config.toml
model = "class-conditioned image flow-matching model"
dataset = "Sentinel-2 satellite tiles (TerraMesh)"
train_examples = 72500
image_size = 32
horizontal_flip = true
conditioning = "class"
arch = "dit"
objective = "flow_matching"
cond_dim = 256
targets = ["main land cover"]
num_classes = 9
cond_dropout = 0.1
logit_normal_time = false
norm = "rmsnorm"
activation = "gelu"
head_dim = 64
fused_qkv = false
qk_norm = false
moe = "expert_choice"
num_experts = 8
moe_every = 1
expert_mlp_ratio = 0.25
experts_per_token = 1
shared_expert = false
patch_size = [4, 4]
layers = 6
width = 256
positions = "learned"
optimizer = "soap"
beta2 = 0.95
lr = 0.0016
beta1 = 0.95
shampoo_beta = 0.95
eps = 1e-08
precondition_frequency = 16
max_precond_dim = 1024
one_sided = true
adamw_lr_other_params = 0.0013
steps = 9300
batch_size = 384
epochs = 49.3
lr_schedule = "linear"
final_lr_fraction = 0
warmup_steps = 1860
weight_decay = 0.2
adamw_weight_decay_other_params = 0.05
Rows from block 2 of a small class-conditioned image flow-matching model, named by matrix and row number. Rows with one number within an expert belong to one neuron, the router's apart. Each number is 50 + 15 x the weight over its row's rms, rounded and kept within 0 to 99. All counts start at 0.
Before each expert's rows are labels from the 100 images, of 14848 (inputs lightly noised), where the router gives the expert most weight on average: "top examples" is what is common among them; "peak on" is the class under the peak. Only what is clearly more common there than usual is listed. The data: Sentinel-2 satellite tiles (TerraMesh). In brackets: how many of the 100, against the usual share in percent.
# router: router (model.blocks.2.mlp.router.weight, 8x256, trained with AdamW), inputs 172-255
# up: expert up (model.blocks.2.mlp.up, 8x64x256), inputs 172-255
# down: expert down (model.blocks.2.mlp.down, 8x256x64, transposed), outputs 172-255

# expert 7
top examples: snow or ice (72 vs 20.6); main land cover: trees (64 vs 19.5)
peak on: trees (52 vs 20.3)
router.7:46 41 44 34 71 74 59 43 51 46 56 68 70 52 67 66 28 71 86 36 46 43 35 54 74 47 17 51 31 73 47 26 31 40 64 44 36 68 59 54 25 50 46 30 46 49 46 73 54 40 64 55 28 44 48 28 51 70 36 98 50 64 40 55 41 53 41 59 66 63 21 39 41 36 35 55 67 65 72 64 36 80 32 46
up.0:31 46 64 59 46 21 38 57 36 53 37 75 59 41 67 84 45 36 59 54 44 31 52 45 74 58 20 29 49 52 45 36 48 31 67 65 45 26 81 53 53 34 44 61 57 50 49 51 54 46 55 43 55 36 55 28 29 43 70 47 44 42 74 25 55 37 36 60 40 63 42 34 36 46 66 43 61 77 64 42 45 82 65 65
down.0:49 44 47 48 09 57 54 72 57 63 76 28 39 48 29 54 57 26 52 21 72 89 55 41 44 51 42 68 43 18 51 35 81 25 27 54 11 48 51 54 39 18 63 50 73 40 55 29 58 54 51 58 49 48 08 67 46 81 51 50 48 62 66 44 24 62 65 51 44 36 53 22 60 35 58 59 44 64 50 47 81 55 65 51
up.1:45 36 61 53 33 54 65 47 61 46 55 50 44 58 67 60 57 49 36 43 64 55 32 67 60 89 62 11 36 61 45 55 43 45 38 56 54 36 50 36 57 82 60 34 66 48 38 60 35 83 47 50 37 75 41 71 73 80 53 46 54 63 68 52 16 42 22 58 43 63 74 38 73 53 53 32 47 77 58 70 51 34 37 26
down.1:53 44 59 74 66 24 31 27 41 64 72 68 44 42 61 42 18 48 30 32 74 82 54 40 30 50 45 54 50 33 45 43 55 33 62 17 70 60 70 49 48 36 73 46 58 68 53 50 46 78 54 57 42 58 44 53 63 37 49 75 56 69 42 37 26 47 50 47 38 29 61 14 69 32 75 60 29 30 47 47 55 56 42 37
up.2:37 53 59 38 56 34 32 55 51 35 49 34 49 38 22 35 41 60 51 30 42 51 45 58 51 26 33 26 28 75 36 53 03 67 52 31 26 80 70 89 45 41 42 41 72 29 54 57 60 63 37 54 38 60 63 38 47 55 60 38 26 48 37 42 74 40 55 53 54 54 57 68 36 62 77 48 44 24 49 49 64 68 27 45
down.2:53 63 52 43 56 35 42 47 48 41 35 53 44 47 61 61 49 46 33 82 61 29 44 58 61 46 38 36 62 65 65 28 18 48 54 45 52 44 20 42 34 85 66 54 50 77 12 63 33 52 56 68 48 39 52 46 46 70 66 64 43 36 51 15 70 54 51 43 61 40 40 64 41 52 49 56 30 67 37 77 37 54 53 47
up.3:34 51 38 42 40 41 42 78 62 44 68 57 61 55 26 21 63 72 54 57 59 43 49 54 37 53 62 45 33 60 37 47 29 57 36 60 21 89 59 65 63 79 50 76 62 40 53 19 74 59 45 59 57 68 12 26 26 63 27 50 70 66 37 38 47 42 33 59 51 53 46 72 70 23 37 39 85 52 33 23 58 35 28 51
down.3:61 52 54 76 83 38 12 34 34 66 77 38 29 42 53 47 64 63 42 33 59 60 53 39 61 48 54 41 71 58 56 52 58 60 46 44 36 50 64 62 52 48 49 24 34 32 26 35 30 39 31 54 55 48 06 59 75 44 75 52 31 68 27 80 47 45 39 35 39 34 45 34 37 74 41 37 20 65 53 33 51 45 31 58
up.4:63 55 44 49 29 41 83 64 62 46 53 52 34 40 54 51 18 72 41 55 68 36 61 75 64 26 28 35 54 44 29 38 38 44 57 17 45 74 78 56 51 56 38 41 05 49 67 18 38 44 41 51 50 61 26 44 46 42 48 37 52 61 45 48 76 51 31 32 49 52 46 39 46 39 56 42 64 63 47 63 39 45 39 30
down.4:32 74 68 16 45 52 36 88 57 52 45 24 46 41 21 46 61 36 35 80 55 17 56 64 65 51 62 60 48 28 62 50 25 60 45 81 62 41 43 34 52 57 40 59 46 57 58 69 51 42 62 50 37 32 48 40 72 68 61 40 73 22 61 51 87 37 32 92 38 66 57 43 63 48 16 50 49 47 38 47 58 57 39 53
up.5:51 12 47 59 63 51 29 52 44 29 57 50 43 35 75 40 63 25 47 24 54 41 44 56 64 65 37 23 33 56 61 31 66 42 66 30 45 22 74 33 53 39 67 51 53 42 57 69 44 50 50 45 31 48 48 44 42 62 46 34 37 59 40 27 46 31 17 43 54 48 50 54 75 42 52 53 44 69 62 54 62 43 44 42
down.5:51 36 60 64 32 59 78 75 65 59 59 15 42 48 00 49 41 60 45 27 43 65 48 39 25 35 37 61 55 74 27 64 53 76 35 64 42 84 43 56 46 54 61 34 70 54 54 05 44 44 60 63 52 48 51 59 76 56 41 58 21 58 74 37 44 53 48 63 57 44 46 60 90 73 67 45 32 43 38 53 46 46 41 36
up.6:77 38 49 63 80 33 57 47 60 49 32 87 39 42 44 41 39 63 44 58 59 19 74 53 81 63 55 57 74 67 41 33 46 26 30 40 36 54 48 37 37 63 55 28 46 34 57 36 52 41 58 51 45 39 57 47 49 39 57 54 45 55 75 44 41 57 54 52 49 87 68 56 48 63 43 41 60 65 56 49 24 47 57 40
down.6:31 57 52 50 52 15 71 63 38 37 66 39 35 44 54 54 43 57 41 58 56 60 68 58 38 47 54 31 66 79 72 71 34 21 45 22 58 21 57 60 51 58 46 52 42 45 52 56 43 57 63 34 59 66 42 71 37 53 48 64 40 70 46 37 34 50 49 68 57 38 43 70 41 55 54 48 74 30 69 42 59 45 70 61
up.7:49 49 36 48 33 66 48 37 71 45 39 39 46 35 40 52 37 46 55 40 44 72 60 40 47 22 39 45 48 57 67 49 37 67 32 23 23 86 55 58 48 52 37 52 72 28 42 43 48 68 75 45 43 67 38 44 41 50 44 19 49 66 44 30 47 46 57 40 54 53 55 33 45 64 37 23 63 19 60 33 55 42 27 46
down.7:48 77 69 22 85 25 38 57 56 34 51 58 36 80 41 63 35 64 62 51 33 12 34 60 61 65 39 34 39 26 16 57 46 40 48 21 73 52 40 28 43 59 61 39 59 66 44 95 37 57 46 38 60 48 68 53 60 43 72 37 42 39 59 36 59 50 59 31 25 45 52 64 36 57 54 53 80 59 49 28 55 55 46 68
up.8:26 25 41 53 58 31 61 81 55 46 65 55 53 40 46 46 35 46 58 53 51 38 55 55 71 31 30 45 38 61 62 22 59 40 52 47 68 57 78 84 34 65 43 49 38 44 27 61 33 59 63 37 18 72 38 58 57 23 67 33 36 43 49 48 74 43 50 19 54 50 50 60 33 55 66 43 64 53 69 66 29 47 47 31
down.8:58 45 55 35 51 40 42 77 40 46 05 50 53 48 43 32 58 63 34 11 63 73 51 77 53 39 67 48 49 32 62 64 51 55 69 77 45 45 43 40 59 49 27 71 47 65 54 47 44 57 48 35 53 52 33 41 94 45 68 43 44 56 55 61 58 47 31 56 61 51 49 43 33 38 56 26 82 61 42 64 64 56 45 50

# expert 4
top examples: snow or ice (61 vs 20.6); main land cover: snow or ice (50 vs 14.6)
peak on: snow or ice (49 vs 14)
router.4:70 33 41 53 61 49 51 38 54 64 74 60 91 48 45 53 37 65 38 40 50 68 57 57 50 41 46 40 33 80 50 43 44 28 58 62 46 51 65 28 53 52 30 33 51 24 13 56 52 53 65 66 57 40 44 42 62 47 08 53 67 61 48 36 23 41 31 50 41 47 58 44 34 54 46 59 64 75 68 51 25 76 58 60
up.0:48 31 45 63 91 48 82 55 49 43 54 36 61 46 65 54 37 36 08 51 51 35 75 38 45 58 50 41 39 52 58 45 38 32 67 60 61 49 58 41 77 65 62 74 47 69 83 54 49 23 67 50 68 50 43 71 62 45 59 73 52 41 48 54 31 52 40 57 47 70 34 61 32 32 57 39 47 47 44 61 51 36 38 42
down.0:39 64 66 58 33 46 35 58 40 44 28 60 49 34 88 55 49 39 36 87 54 63 61 70 70 36 48 50 38 37 62 35 44 31 59 49 57 44 36 47 37 68 53 62 47 75 62 35 72 31 30 31 81 51 33 44 41 60 79 56 59 76 48 38 66 34 40 72 51 78 43 52 49 43 51 50 46 54 89 60 41 34 57 83
up.1:34 57 55 36 56 24 47 32 86 36 72 81 30 52 38 42 32 34 28 69 49 49 39 72 60 54 48 43 75 58 19 36 58 55 50 63 23 55 49 47 41 58 76 36 48 46 41 46 41 64 41 33 62 75 74 72 70 26 44 71 34 42 42 43 25 67 51 45 48 46 46 48 55 83 48 55 52 53 45 84 45 19 54 50
down.1:49 68 44 42 41 39 58 74 62 68 35 46 62 64 43 35 67 59 29 38 55 53 41 53 32 56 36 50 56 51 59 61 46 42 37 48 37 53 47 59 74 35 21 40 65 49 45 65 30 42 59 48 39 24 58 67 48 33 27 21 48 53 69 53 44 37 92 55 47 30 63 29 63 00 33 61 46 42 42 27 67 56 40 45
up.2:42 36 66 61 62 35 40 47 65 59 51 59 51 38 59 27 32 54 46 53 60 62 27 61 48 45 28 29 54 64 35 52 60 45 59 43 60 48 58 51 56 38 29 50 38 58 07 56 21 64 62 49 22 77 53 61 44 43 53 87 46 51 45 44 66 52 48 47 71 35 50 40 43 59 55 69 34 37 41 61 42 64 33 35
down.2:35 63 65 56 50 64 37 63 60 54 78 85 58 65 39 81 52 42 35 46 43 48 56 62 55 55 45 64 19 49 43 39 60 44 45 75 49 41 24 51 52 55 64 20 50 72 53 52 83 30 59 86 45 56 55 20 62 48 36 34 47 50 36 73 44 64 45 19 67 70 60 46 42 49 43 51 49 43 21 48 47 57 30 62
up.3:47 38 50 22 38 75 35 34 66 49 38 56 28 37 55 59 47 46 21 66 50 35 61 53 55 89 46 39 54 53 54 58 49 45 70 42 50 47 39 56 44 52 58 42 46 55 52 58 18 41 57 23 37 73 44 66 63 47 46 66 39 63 43 46 35 70 47 68 67 12 51 54 54 72 36 57 48 58 61 76 63 39 23 63
down.3:43 39 44 70 56 60 56 56 50 42 35 63 19 37 73 40 49 45 48 62 60 36 45 48 35 47 46 58 64 61 49 36 50 68 54 58 59 43 56 51 66 52 54 48 51 54 25 50 54 46 52 65 66 91 38 51 45 53 65 48 47 65 61 71 32 40 37 51 51 59 53 24 74 76 39 33 49 67 48 63 48 67 52 60
up.4:34 46 10 46 64 30 55 61 62 15 62 53 26 42 36 53 60 46 72 61 39 30 57 83 17 59 60 24 46 32 37 37 57 42 47 51 33 40 38 87 17 45 46 88 42 41 65 38 28 33 31 28 53 47 51 64 46 40 42 42 59 79 69 47 50 68 40 48 29 60 35 47 47 55 57 48 49 60 49 76 36 57 44 46
down.4:41 32 63 47 30 40 72 32 25 15 45 44 43 60 62 46 45 59 45 09 71 34 51 77 45 28 48 31 49 84 59 75 64 73 83 41 41 64 35 73 81 36 40 64 08 69 54 54 53 48 30 67 58 47 63 85 60 49 35 64 63 39 34 44 36 55 55 52 38 61 37 40 51 30 71 46 64 61 62 37 22 31 52 38
up.5:38 38 50 50 52 54 85 39 63 45 49 67 38 52 43 58 68 40 35 56 51 34 74 32 30 51 77 60 81 67 93 43 51 44 66 32 67 52 80 49 52 48 70 71 48 76 42 37 34 48 60 36 58 55 35 59 62 29 39 21 42 53 67 63 41 68 50 49 70 59 49 43 42 57 22 60 41 23 44 57 42 32 57 67
down.5:45 55 38 48 43 30 75 72 61 60 50 77 55 36 64 42 46 44 45 59 49 22 52 11 47 82 61 52 69 88 47 52 51 47 38 59 57 49 61 65 44 61 44 35 63 25 66 70 34 56 63 60 52 43 55 46 49 76 59 23 51 53 43 64 53 67 65 49 47 54 60 57 56 67 34 39 38 54 66 50 67 69 48 72
up.6:41 56 25 59 49 33 52 56 49 41 45 40 54 46 62 79 63 64 51 71 32 48 63 63 39 84 65 43 46 36 43 51 32 43 60 39 69 49 37 66 70 43 46 42 72 38 62 81 34 32 28 40 17 45 24 51 57 61 70 74 41 57 28 60 57 64 30 43 61 36 41 63 52 45 54 44 30 65 42 37 61 51 17 61
down.6:46 68 46 21 70 30 60 62 53 60 60 53 38 42 63 63 31 40 44 48 60 31 55 40 71 45 73 63 35 57 62 26 34 38 38 40 57 84 45 50 45 53 61 55 55 14 55 77 57 56 43 53 48 53 49 35 38 46 54 44 53 34 53 84 58 66 47 63 31 49 37 62 57 85 36 52 44 26 42 69 68 48 36 70
up.7:50 64 48 51 51 52 48 42 55 60 49 45 38 40 71 58 38 51 30 50 49 39 48 48 46 90 67 50 31 42 54 45 45 68 37 40 52 52 38 44 33 30 46 35 61 45 42 51 62 30 39 55 48 77 41 25 53 32 43 50 58 53 47 50 64 33 46 51 37 00 72 34 33 43 41 54 48 49 51 40 44 47 63 48
down.7:62 47 50 51 47 42 47 55 41 37 51 32 61 63 74 49 61 48 18 28 51 71 69 58 77 42 47 53 60 57 60 46 53 53 48 64 58 27 61 43 47 42 42 49 55 50 69 49 80 33 25 48 46 55 57 64 71 69 37 29 68 55 46 44 55 41 49 35 45 68 36 41 39 21 38 70 67 44 60 27 39 36 71 49
up.8:61 29 47 81 49 24 63 63 59 56 37 74 41 53 20 31 35 86 37 70 67 34 69 68 33 72 58 44 25 70 30 72 05 43 76 50 44 41 44 51 55 25 62 28 48 87 51 35 48 44 63 48 75 28 57 53 50 58 44 53 38 48 74 44 28 57 45 58 44 30 32 81 65 58 68 48 55 56 50 51 65 44 63 27
down.8:44 53 41 44 51 27 43 41 23 61 45 48 49 55 47 73 46 37 59 50 44 26 40 67 72 25 26 32 36 41 55 63 48 54 39 49 63 56 58 48 48 66 55 81 44 44 67 78 30 50 63 59 30 28 51 52 46 34 56 42 33 25 39 48 49 60 50 58 47 44 67 57 48 60 58 76 67 41 57 55 33 36 36 33

# expert 1
top examples: built area (73 vs 37.5); crops (69 vs 38.8)
peak on: trees (45 vs 20.3)
router.1:55 47 51 58 33 66 56 52 29 67 25 55 50 67 30 60 91 40 52 34 66 35 49 57 30 48 63 57 66 48 55 72 47 48 30 42 63 33 48 84 20 72 31 51 60 42 64 37 72 49 46 12 33 52 66 42 78 41 47 32 76 40 42 50 42 42 52 50 50 49 29 42 56 55 67 32 14 49 52 78 47 37 61 60
up.0:50 70 67 61 50 35 61 41 51 30 54 70 82 36 49 34 82 26 53 42 47 64 38 42 60 33 63 49 22 43 62 55 60 47 30 23 24 70 62 35 15 37 73 66 52 65 47 55 52 60 39 47 47 63 47 51 40 21 38 58 61 51 31 49 41 31 42 35 62 70 57 31 06 61 24 62 66 23 61 59 38 43 53 33
down.0:49 69 35 56 47 12 46 45 73 45 52 65 42 32 53 55 51 48 71 62 48 30 58 40 44 73 57 61 37 71 35 39 34 64 51 55 63 46 64 56 26 40 50 53 54 22 58 53 59 71 60 49 24 59 41 51 25 53 65 53 30 67 52 75 51 40 78 35 34 48 45 44 40 45 25 65 45 52 40 83 58 36 47 51
up.1:41 50 65 67 59 40 73 09 49 44 43 57 21 33 76 59 21 48 44 34 51 34 61 54 63 43 35 40 70 21 36 51 65 27 54 37 53 33 33 30 21 40 62 39 31 42 28 77 49 35 66 59 60 21 59 72 79 37 55 38 34 52 69 69 41 59 50 36 48 57 57 24 40 63 33 60 27 34 47 59 56 63 57 46
down.1:65 53 71 53 45 37 37 60 63 60 62 20 36 57 36 44 55 58 20 18 34 62 56 47 64 61 53 44 79 59 56 47 51 56 49 32 45 41 70 63 57 66 49 18 44 26 42 36 70 29 57 45 54 52 31 63 83 54 35 74 50 59 43 60 54 36 56 65 61 46 50 56 39 72 44 62 60 67 53 36 41 51 58 31
up.2:63 43 49 65 64 62 61 35 48 42 44 14 70 36 54 64 59 49 11 46 58 53 48 65 63 22 62 51 73 90 45 62 38 49 35 58 58 78 62 38 55 38 51 21 59 50 71 61 41 40 42 71 53 76 35 52 57 56 30 83 38 59 42 49 56 49 29 72 60 56 39 55 67 28 48 50 64 59 35 41 42 43 44 44
down.2:36 43 49 77 60 89 66 77 54 45 69 55 48 48 58 47 43 50 13 38 57 56 62 54 63 82 66 37 60 71 58 57 43 60 52 65 28 48 53 55 52 55 49 54 47 53 49 57 66 55 60 50 52 81 38 50 59 46 17 54 51 44 61 61 50 60 55 43 72 29 43 41 38 34 45 33 49 55 60 39 53 46 58 60
up.3:32 56 40 51 65 30 78 43 54 62 43 56 27 71 48 60 25 36 69 51 45 20 52 42 34 86 30 58 64 42 43 50 82 45 62 54 76 27 74 36 69 34 28 36 48 60 32 45 44 38 65 53 48 50 62 38 64 21 68 79 52 52 54 42 41 54 47 29 33 41 44 55 53 40 36 50 50 54 47 69 27 48 50 63
down.3:72 62 48 73 33 46 37 66 44 39 74 56 47 77 77 38 51 51 57 41 54 48 32 64 69 39 56 24 54 37 34 75 68 56 60 40 50 43 66 66 53 29 51 73 66 29 55 54 46 50 53 25 49 14 61 61 53 73 42 39 46 40 38 58 72 31 57 56 47 33 48 46 75 48 46 65 59 57 58 65 39 30 53 38
up.4:28 42 43 40 44 10 47 26 54 54 58 55 52 17 72 64 37 56 35 48 26 46 44 66 42 48 55 43 28 69 57 62 54 46 46 39 62 39 75 43 51 41 37 33 67 38 56 72 45 59 10 63 56 51 55 66 49 99 59 13 62 49 61 50 42 37 37 45 17 60 50 50 34 46 25 54 39 58 49 60 46 71 61 41
down.4:56 31 59 40 72 29 72 35 61 30 49 49 61 70 42 52 51 43 29 41 25 70 26 54 69 41 47 48 29 61 46 29 49 51 41 59 66 62 55 48 64 43 61 55 52 51 51 68 67 53 74 61 50 80 53 57 51 03 16 39 74 32 44 83 32 65 45 45 49 45 46 39 49 60 50 61 46 43 53 55 25 98 69 50
up.5:41 34 48 80 53 25 59 53 46 45 58 62 78 35 50 27 41 77 43 54 49 39 70 78 33 50 68 46 42 79 29 50 23 38 77 72 58 45 42 42 53 49 55 50 42 79 53 45 51 64 29 56 85 51 50 50 63 69 38 43 35 39 52 26 65 40 35 65 48 37 48 75 50 36 88 41 50 49 48 38 51 74 73 26
down.5:60 39 47 66 45 16 38 52 25 52 35 51 50 61 59 61 28 61 89 52 45 63 47 27 66 49 40 60 38 38 67 69 43 36 41 46 48 53 57 53 48 55 73 78 46 38 54 62 36 56 49 49 24 40 47 41 37 43 56 44 41 58 52 41 65 40 52 50 59 36 68 74 54 53 44 78 47 39 53 86 30 54 28 36
up.6:57 54 44 27 37 24 83 26 44 49 45 27 25 30 65 67 11 37 50 68 41 55 51 51 39 44 24 46 52 41 59 46 56 62 60 36 48 30 46 39 33 41 32 37 67 60 68 76 59 52 44 45 49 38 65 51 73 52 62 41 49 29 72 67 52 53 61 43 31 42 56 25 41 86 43 39 16 51 77 68 61 60 49 59
down.6:69 69 48 64 46 20 49 40 54 54 47 38 36 50 45 37 71 66 62 60 63 38 53 46 31 40 62 47 69 76 44 44 50 42 66 48 45 47 59 47 36 31 62 38 44 42 73 20 48 43 45 61 53 21 47 49 23 55 41 18 44 44 49 65 53 41 75 40 40 60 46 26 56 94 36 50 23 60 45 41 67 44 91 21
up.7:72 43 48 28 53 53 88 24 40 55 47 36 74 07 56 43 29 22 44 63 38 44 63 32 50 39 21 45 56 58 48 61 62 53 71 55 63 38 49 38 39 61 38 75 42 59 48 48 71 65 19 55 54 50 58 65 58 32 41 36 39 68 65 53 50 33 35 85 42 38 54 49 34 47 64 38 35 67 65 75 30 56 71 51
down.7:64 42 50 33 29 58 00 43 36 58 53 42 57 35 41 47 70 62 69 42 58 83 86 58 74 50 75 69 64 49 50 73 46 55 70 35 65 48 61 47 49 61 45 42 49 74 51 41 53 48 47 53 41 53 38 46 53 78 46 65 43 47 42 34 42 51 42 58 42 46 46 46 34 19 61 56 64 49 69 55 55 26 55 33
up.8:70 65 54 56 53 41 52 63 43 43 31 45 44 44 34 56 72 47 33 57 54 51 47 55 29 71 48 41 64 46 57 80 69 51 42 48 56 58 59 43 29 47 61 47 60 62 46 50 42 29 26 55 30 78 63 56 51 66 40 52 45 67 33 70 60 60 46 35 51 22 47 56 42 54 51 63 30 36 41 74 40 44 32 29
down.8:17 39 45 54 47 52 75 51 51 42 63 60 32 53 69 58 51 52 13 38 31 36 51 58 80 78 45 46 39 61 73 41 30 32 40 59 48 48 58 70 59 46 55 71 52 31 34 49 46 61 47 52 66 29 43 55 63 71 65 22 60 50 59 20 56 37 41 68 72 42 44 59 52 49 48 65 48 51 80 45 70 73 49 66

# expert 3
top examples: trees (91 vs 58.5); main land cover: trees (62 vs 19.5)
peak on: trees (58 vs 20.3)
router.3:85 58 54 53 59 56 56 51 54 63 41 36 59 37 53 34 76 50 37 62 41 66 76 37 23 46 53 59 32 59 44 62 49 40 53 72 28 71 46 72 29 48 54 47 40 69 64 38 51 75 69 58 27 61 81 48 46 45 57 50 71 57 34 70 59 49 61 55 63 42 28 40 59 60 65 49 63 52 53 58 33 45 66 46
up.0:63 55 55 65 66 57 60 56 62 38 49 32 61 33 75 18 28 44 57 58 43 48 61 58 65 63 43 48 33 55 48 44 50 55 39 38 58 64 56 47 29 59 53 43 32 74 36 63 43 59 42 42 54 69 49 57 83 00 34 24 57 57 62 48 46 56 43 19 46 13 42 70 33 40 41 14 38 57 57 30 53 43 75 61
down.0:33 69 40 17 41 26 63 26 56 61 13 34 42 69 33 61 56 50 73 59 40 31 63 52 34 54 46 42 64 61 57 48 51 67 44 51 40 43 63 46 32 48 45 51 38 44 56 81 29 81 55 58 76 50 43 52 49 38 58 55 41 48 71 42 45 73 47 35 31 41 41 49 66 30 45 58 50 64 54 45 53 86 53 44
up.1:50 48 60 58 61 38 47 36 53 24 82 48 62 29 46 39 75 60 43 51 37 62 56 61 48 35 63 52 42 39 56 49 52 44 43 43 43 50 39 66 28 57 87 63 74 43 59 61 52 60 20 62 37 64 38 56 69 47 46 60 30 37 44 44 76 73 46 31 68 49 60 48 15 46 48 56 57 56 52 48 56 61 39 49
down.1:56 36 47 62 48 31 65 21 69 46 36 40 61 47 38 52 32 45 64 30 44 78 70 55 42 50 40 65 41 54 40 35 41 30 38 39 73 30 59 63 60 49 51 26 49 61 37 38 47 38 29 62 63 58 58 53 30 68 33 26 43 73 51 35 62 31 76 49 59 41 52 49 36 38 47 61 36 33 62 53 66 58 56 35
up.2:20 31 59 47 57 40 44 41 41 45 89 54 56 55 51 45 32 34 36 51 60 54 77 50 83 24 48 51 86 45 58 36 57 27 68 62 48 44 64 50 55 56 67 52 17 80 51 50 20 57 47 45 64 70 51 54 51 29 61 47 37 31 59 33 62 91 55 72 49 69 55 34 37 39 26 44 56 56 50 70 58 47 71 69
down.2:58 58 47 37 60 25 64 48 48 40 26 22 26 61 31 47 60 71 11 38 47 42 51 45 64 49 27 48 65 49 25 39 53 99 63 63 39 69 49 53 62 49 66 53 37 69 43 48 63 73 80 46 18 41 58 49 77 50 55 27 32 48 30 38 47 37 66 58 71 64 40 46 59 46 51 42 62 61 71 38 49 54 28 35
up.3:57 50 56 29 48 47 29 67 61 58 51 53 20 45 31 35 33 64 59 81 83 38 71 69 31 35 47 31 54 30 39 53 32 24 54 38 32 54 47 61 47 48 41 40 35 43 43 67 35 37 63 85 44 49 42 68 38 58 56 45 68 65 52 49 34 37 43 46 30 63 56 60 60 61 10 35 76 31 45 42 44 61 16 41
down.3:29 41 50 46 42 58 53 91 49 29 66 66 58 52 85 40 62 81 32 79 84 37 45 56 67 52 55 75 65 57 69 72 17 58 56 43 67 51 40 61 53 29 41 57 45 33 63 38 46 53 40 70 49 63 17 44 50 51 47 43 23 51 50 74 72 43 54 40 47 28 47 56 65 34 62 41 37 62 54 46 55 85 29 63
up.4:51 61 40 56 37 49 61 70 60 47 45 31 25 65 28 28 70 43 29 65 54 52 49 54 16 52 47 61 36 57 40 58 59 79 63 64 27 56 57 43 59 45 56 73 41 56 64 28 61 38 49 84 73 83 47 00 50 47 21 39 27 37 45 54 64 89 47 47 71 33 25 54 51 50 76 60 64 41 64 41 65 39 41 54
down.4:42 47 44 47 49 60 54 40 43 31 58 65 46 51 53 25 52 40 30 48 63 50 18 41 68 67 55 53 50 82 27 54 57 58 48 41 44 19 75 50 54 60 69 43 57 34 47 28 39 41 47 51 47 73 56 67 60 59 48 42 52 61 53 46 55 52 16 39 65 33 35 31 30 65 37 51 64 50 64 59 52 29 72 21
up.5:61 30 58 23 52 78 71 52 57 42 74 24 80 32 16 38 33 27 50 60 47 35 54 20 37 55 35 47 58 56 53 43 62 53 55 52 69 52 63 51 29 67 41 84 54 49 58 34 63 54 36 62 38 48 33 58 42 32 36 64 37 88 53 61 44 49 41 84 49 46 53 61 38 27 45 57 56 65 44 51 20 66 58 51
down.5:63 52 56 28 46 57 16 36 33 68 48 51 50 27 33 71 72 80 63 70 50 88 75 38 73 30 59 51 70 55 43 51 60 30 54 38 35 55 51 61 37 55 34 42 34 55 50 62 49 43 46 28 55 51 58 50 43 63 83 67 44 34 53 33 46 37 48 47 33 49 37 60 38 51 72 37 68 63 67 65 80 24 34 41
up.6:46 57 78 62 45 59 13 53 48 56 61 37 45 25 29 46 33 66 20 38 72 54 66 55 56 10 67 57 46 34 64 60 28 24 50 33 58 50 29 56 58 42 67 26 57 46 44 76 69 34 41 66 56 43 38 68 47 49 43 40 67 57 40 41 52 65 49 57 46 72 52 52 51 44 25 30 66 28 13 54 48 59 51 52
down.6:20 79 72 62 51 33 76 65 62 34 76 53 32 67 58 50 54 56 21 87 34 26 53 27 62 81 47 58 32 47 53 27 57 31 23 38 49 28 32 40 74 44 65 35 54 29 65 75 53 40 37 46 57 24 61 54 21 61 61 25 57 63 59 78 24 48 37 48 48 43 62 53 51 83 41 40 54 45 57 38 69 76 54 57
up.7:54 64 41 28 56 52 64 42 54 55 35 54 53 39 79 43 45 41 35 53 26 51 60 31 67 09 50 47 38 72 79 41 45 64 38 61 45 60 45 65 22 57 54 61 53 58 57 15 36 52 57 61 36 47 46 71 47 55 53 60 54 43 45 44 39 50 59 43 62 99 60 52 45 44 58 56 55 56 45 69 54 46 45 59
down.7:59 40 69 39 60 31 61 68 47 46 33 45 59 37 64 39 37 70 69 45 34 39 28 59 47 64 37 47 63 38 67 31 63 26 49 52 65 55 54 33 78 52 30 45 36 56 56 38 52 60 34 32 61 40 60 60 57 26 36 33 43 37 70 59 54 35 56 20 51 87 39 57 31 50 48 41 55 49 43 34 35 40 63 37
up.8:38 66 54 57 35 37 50 58 45 59 34 46 48 35 57 37 82 72 37 49 45 54 35 48 41 28 33 36 38 55 42 72 42 52 45 40 44 53 53 71 57 44 33 83 75 32 63 63 55 62 77 56 43 66 54 48 39 87 49 69 61 49 40 49 30 43 44 64 45 67 52 31 63 79 03 50 58 55 81 59 38 34 17 47
down.8:43 47 74 35 39 47 67 65 42 56 57 82 50 25 54 62 38 78 44 66 41 61 67 42 31 84 55 71 18 40 46 46 36 41 55 19 85 60 52 35 49 52 42 47 48 68 58 68 64 29 44 54 48 69 67 55 60 54 54 18 34 52 45 44 58 35 35 40 41 42 63 46 43 66 84 50 74 56 58 61 25 44 78 29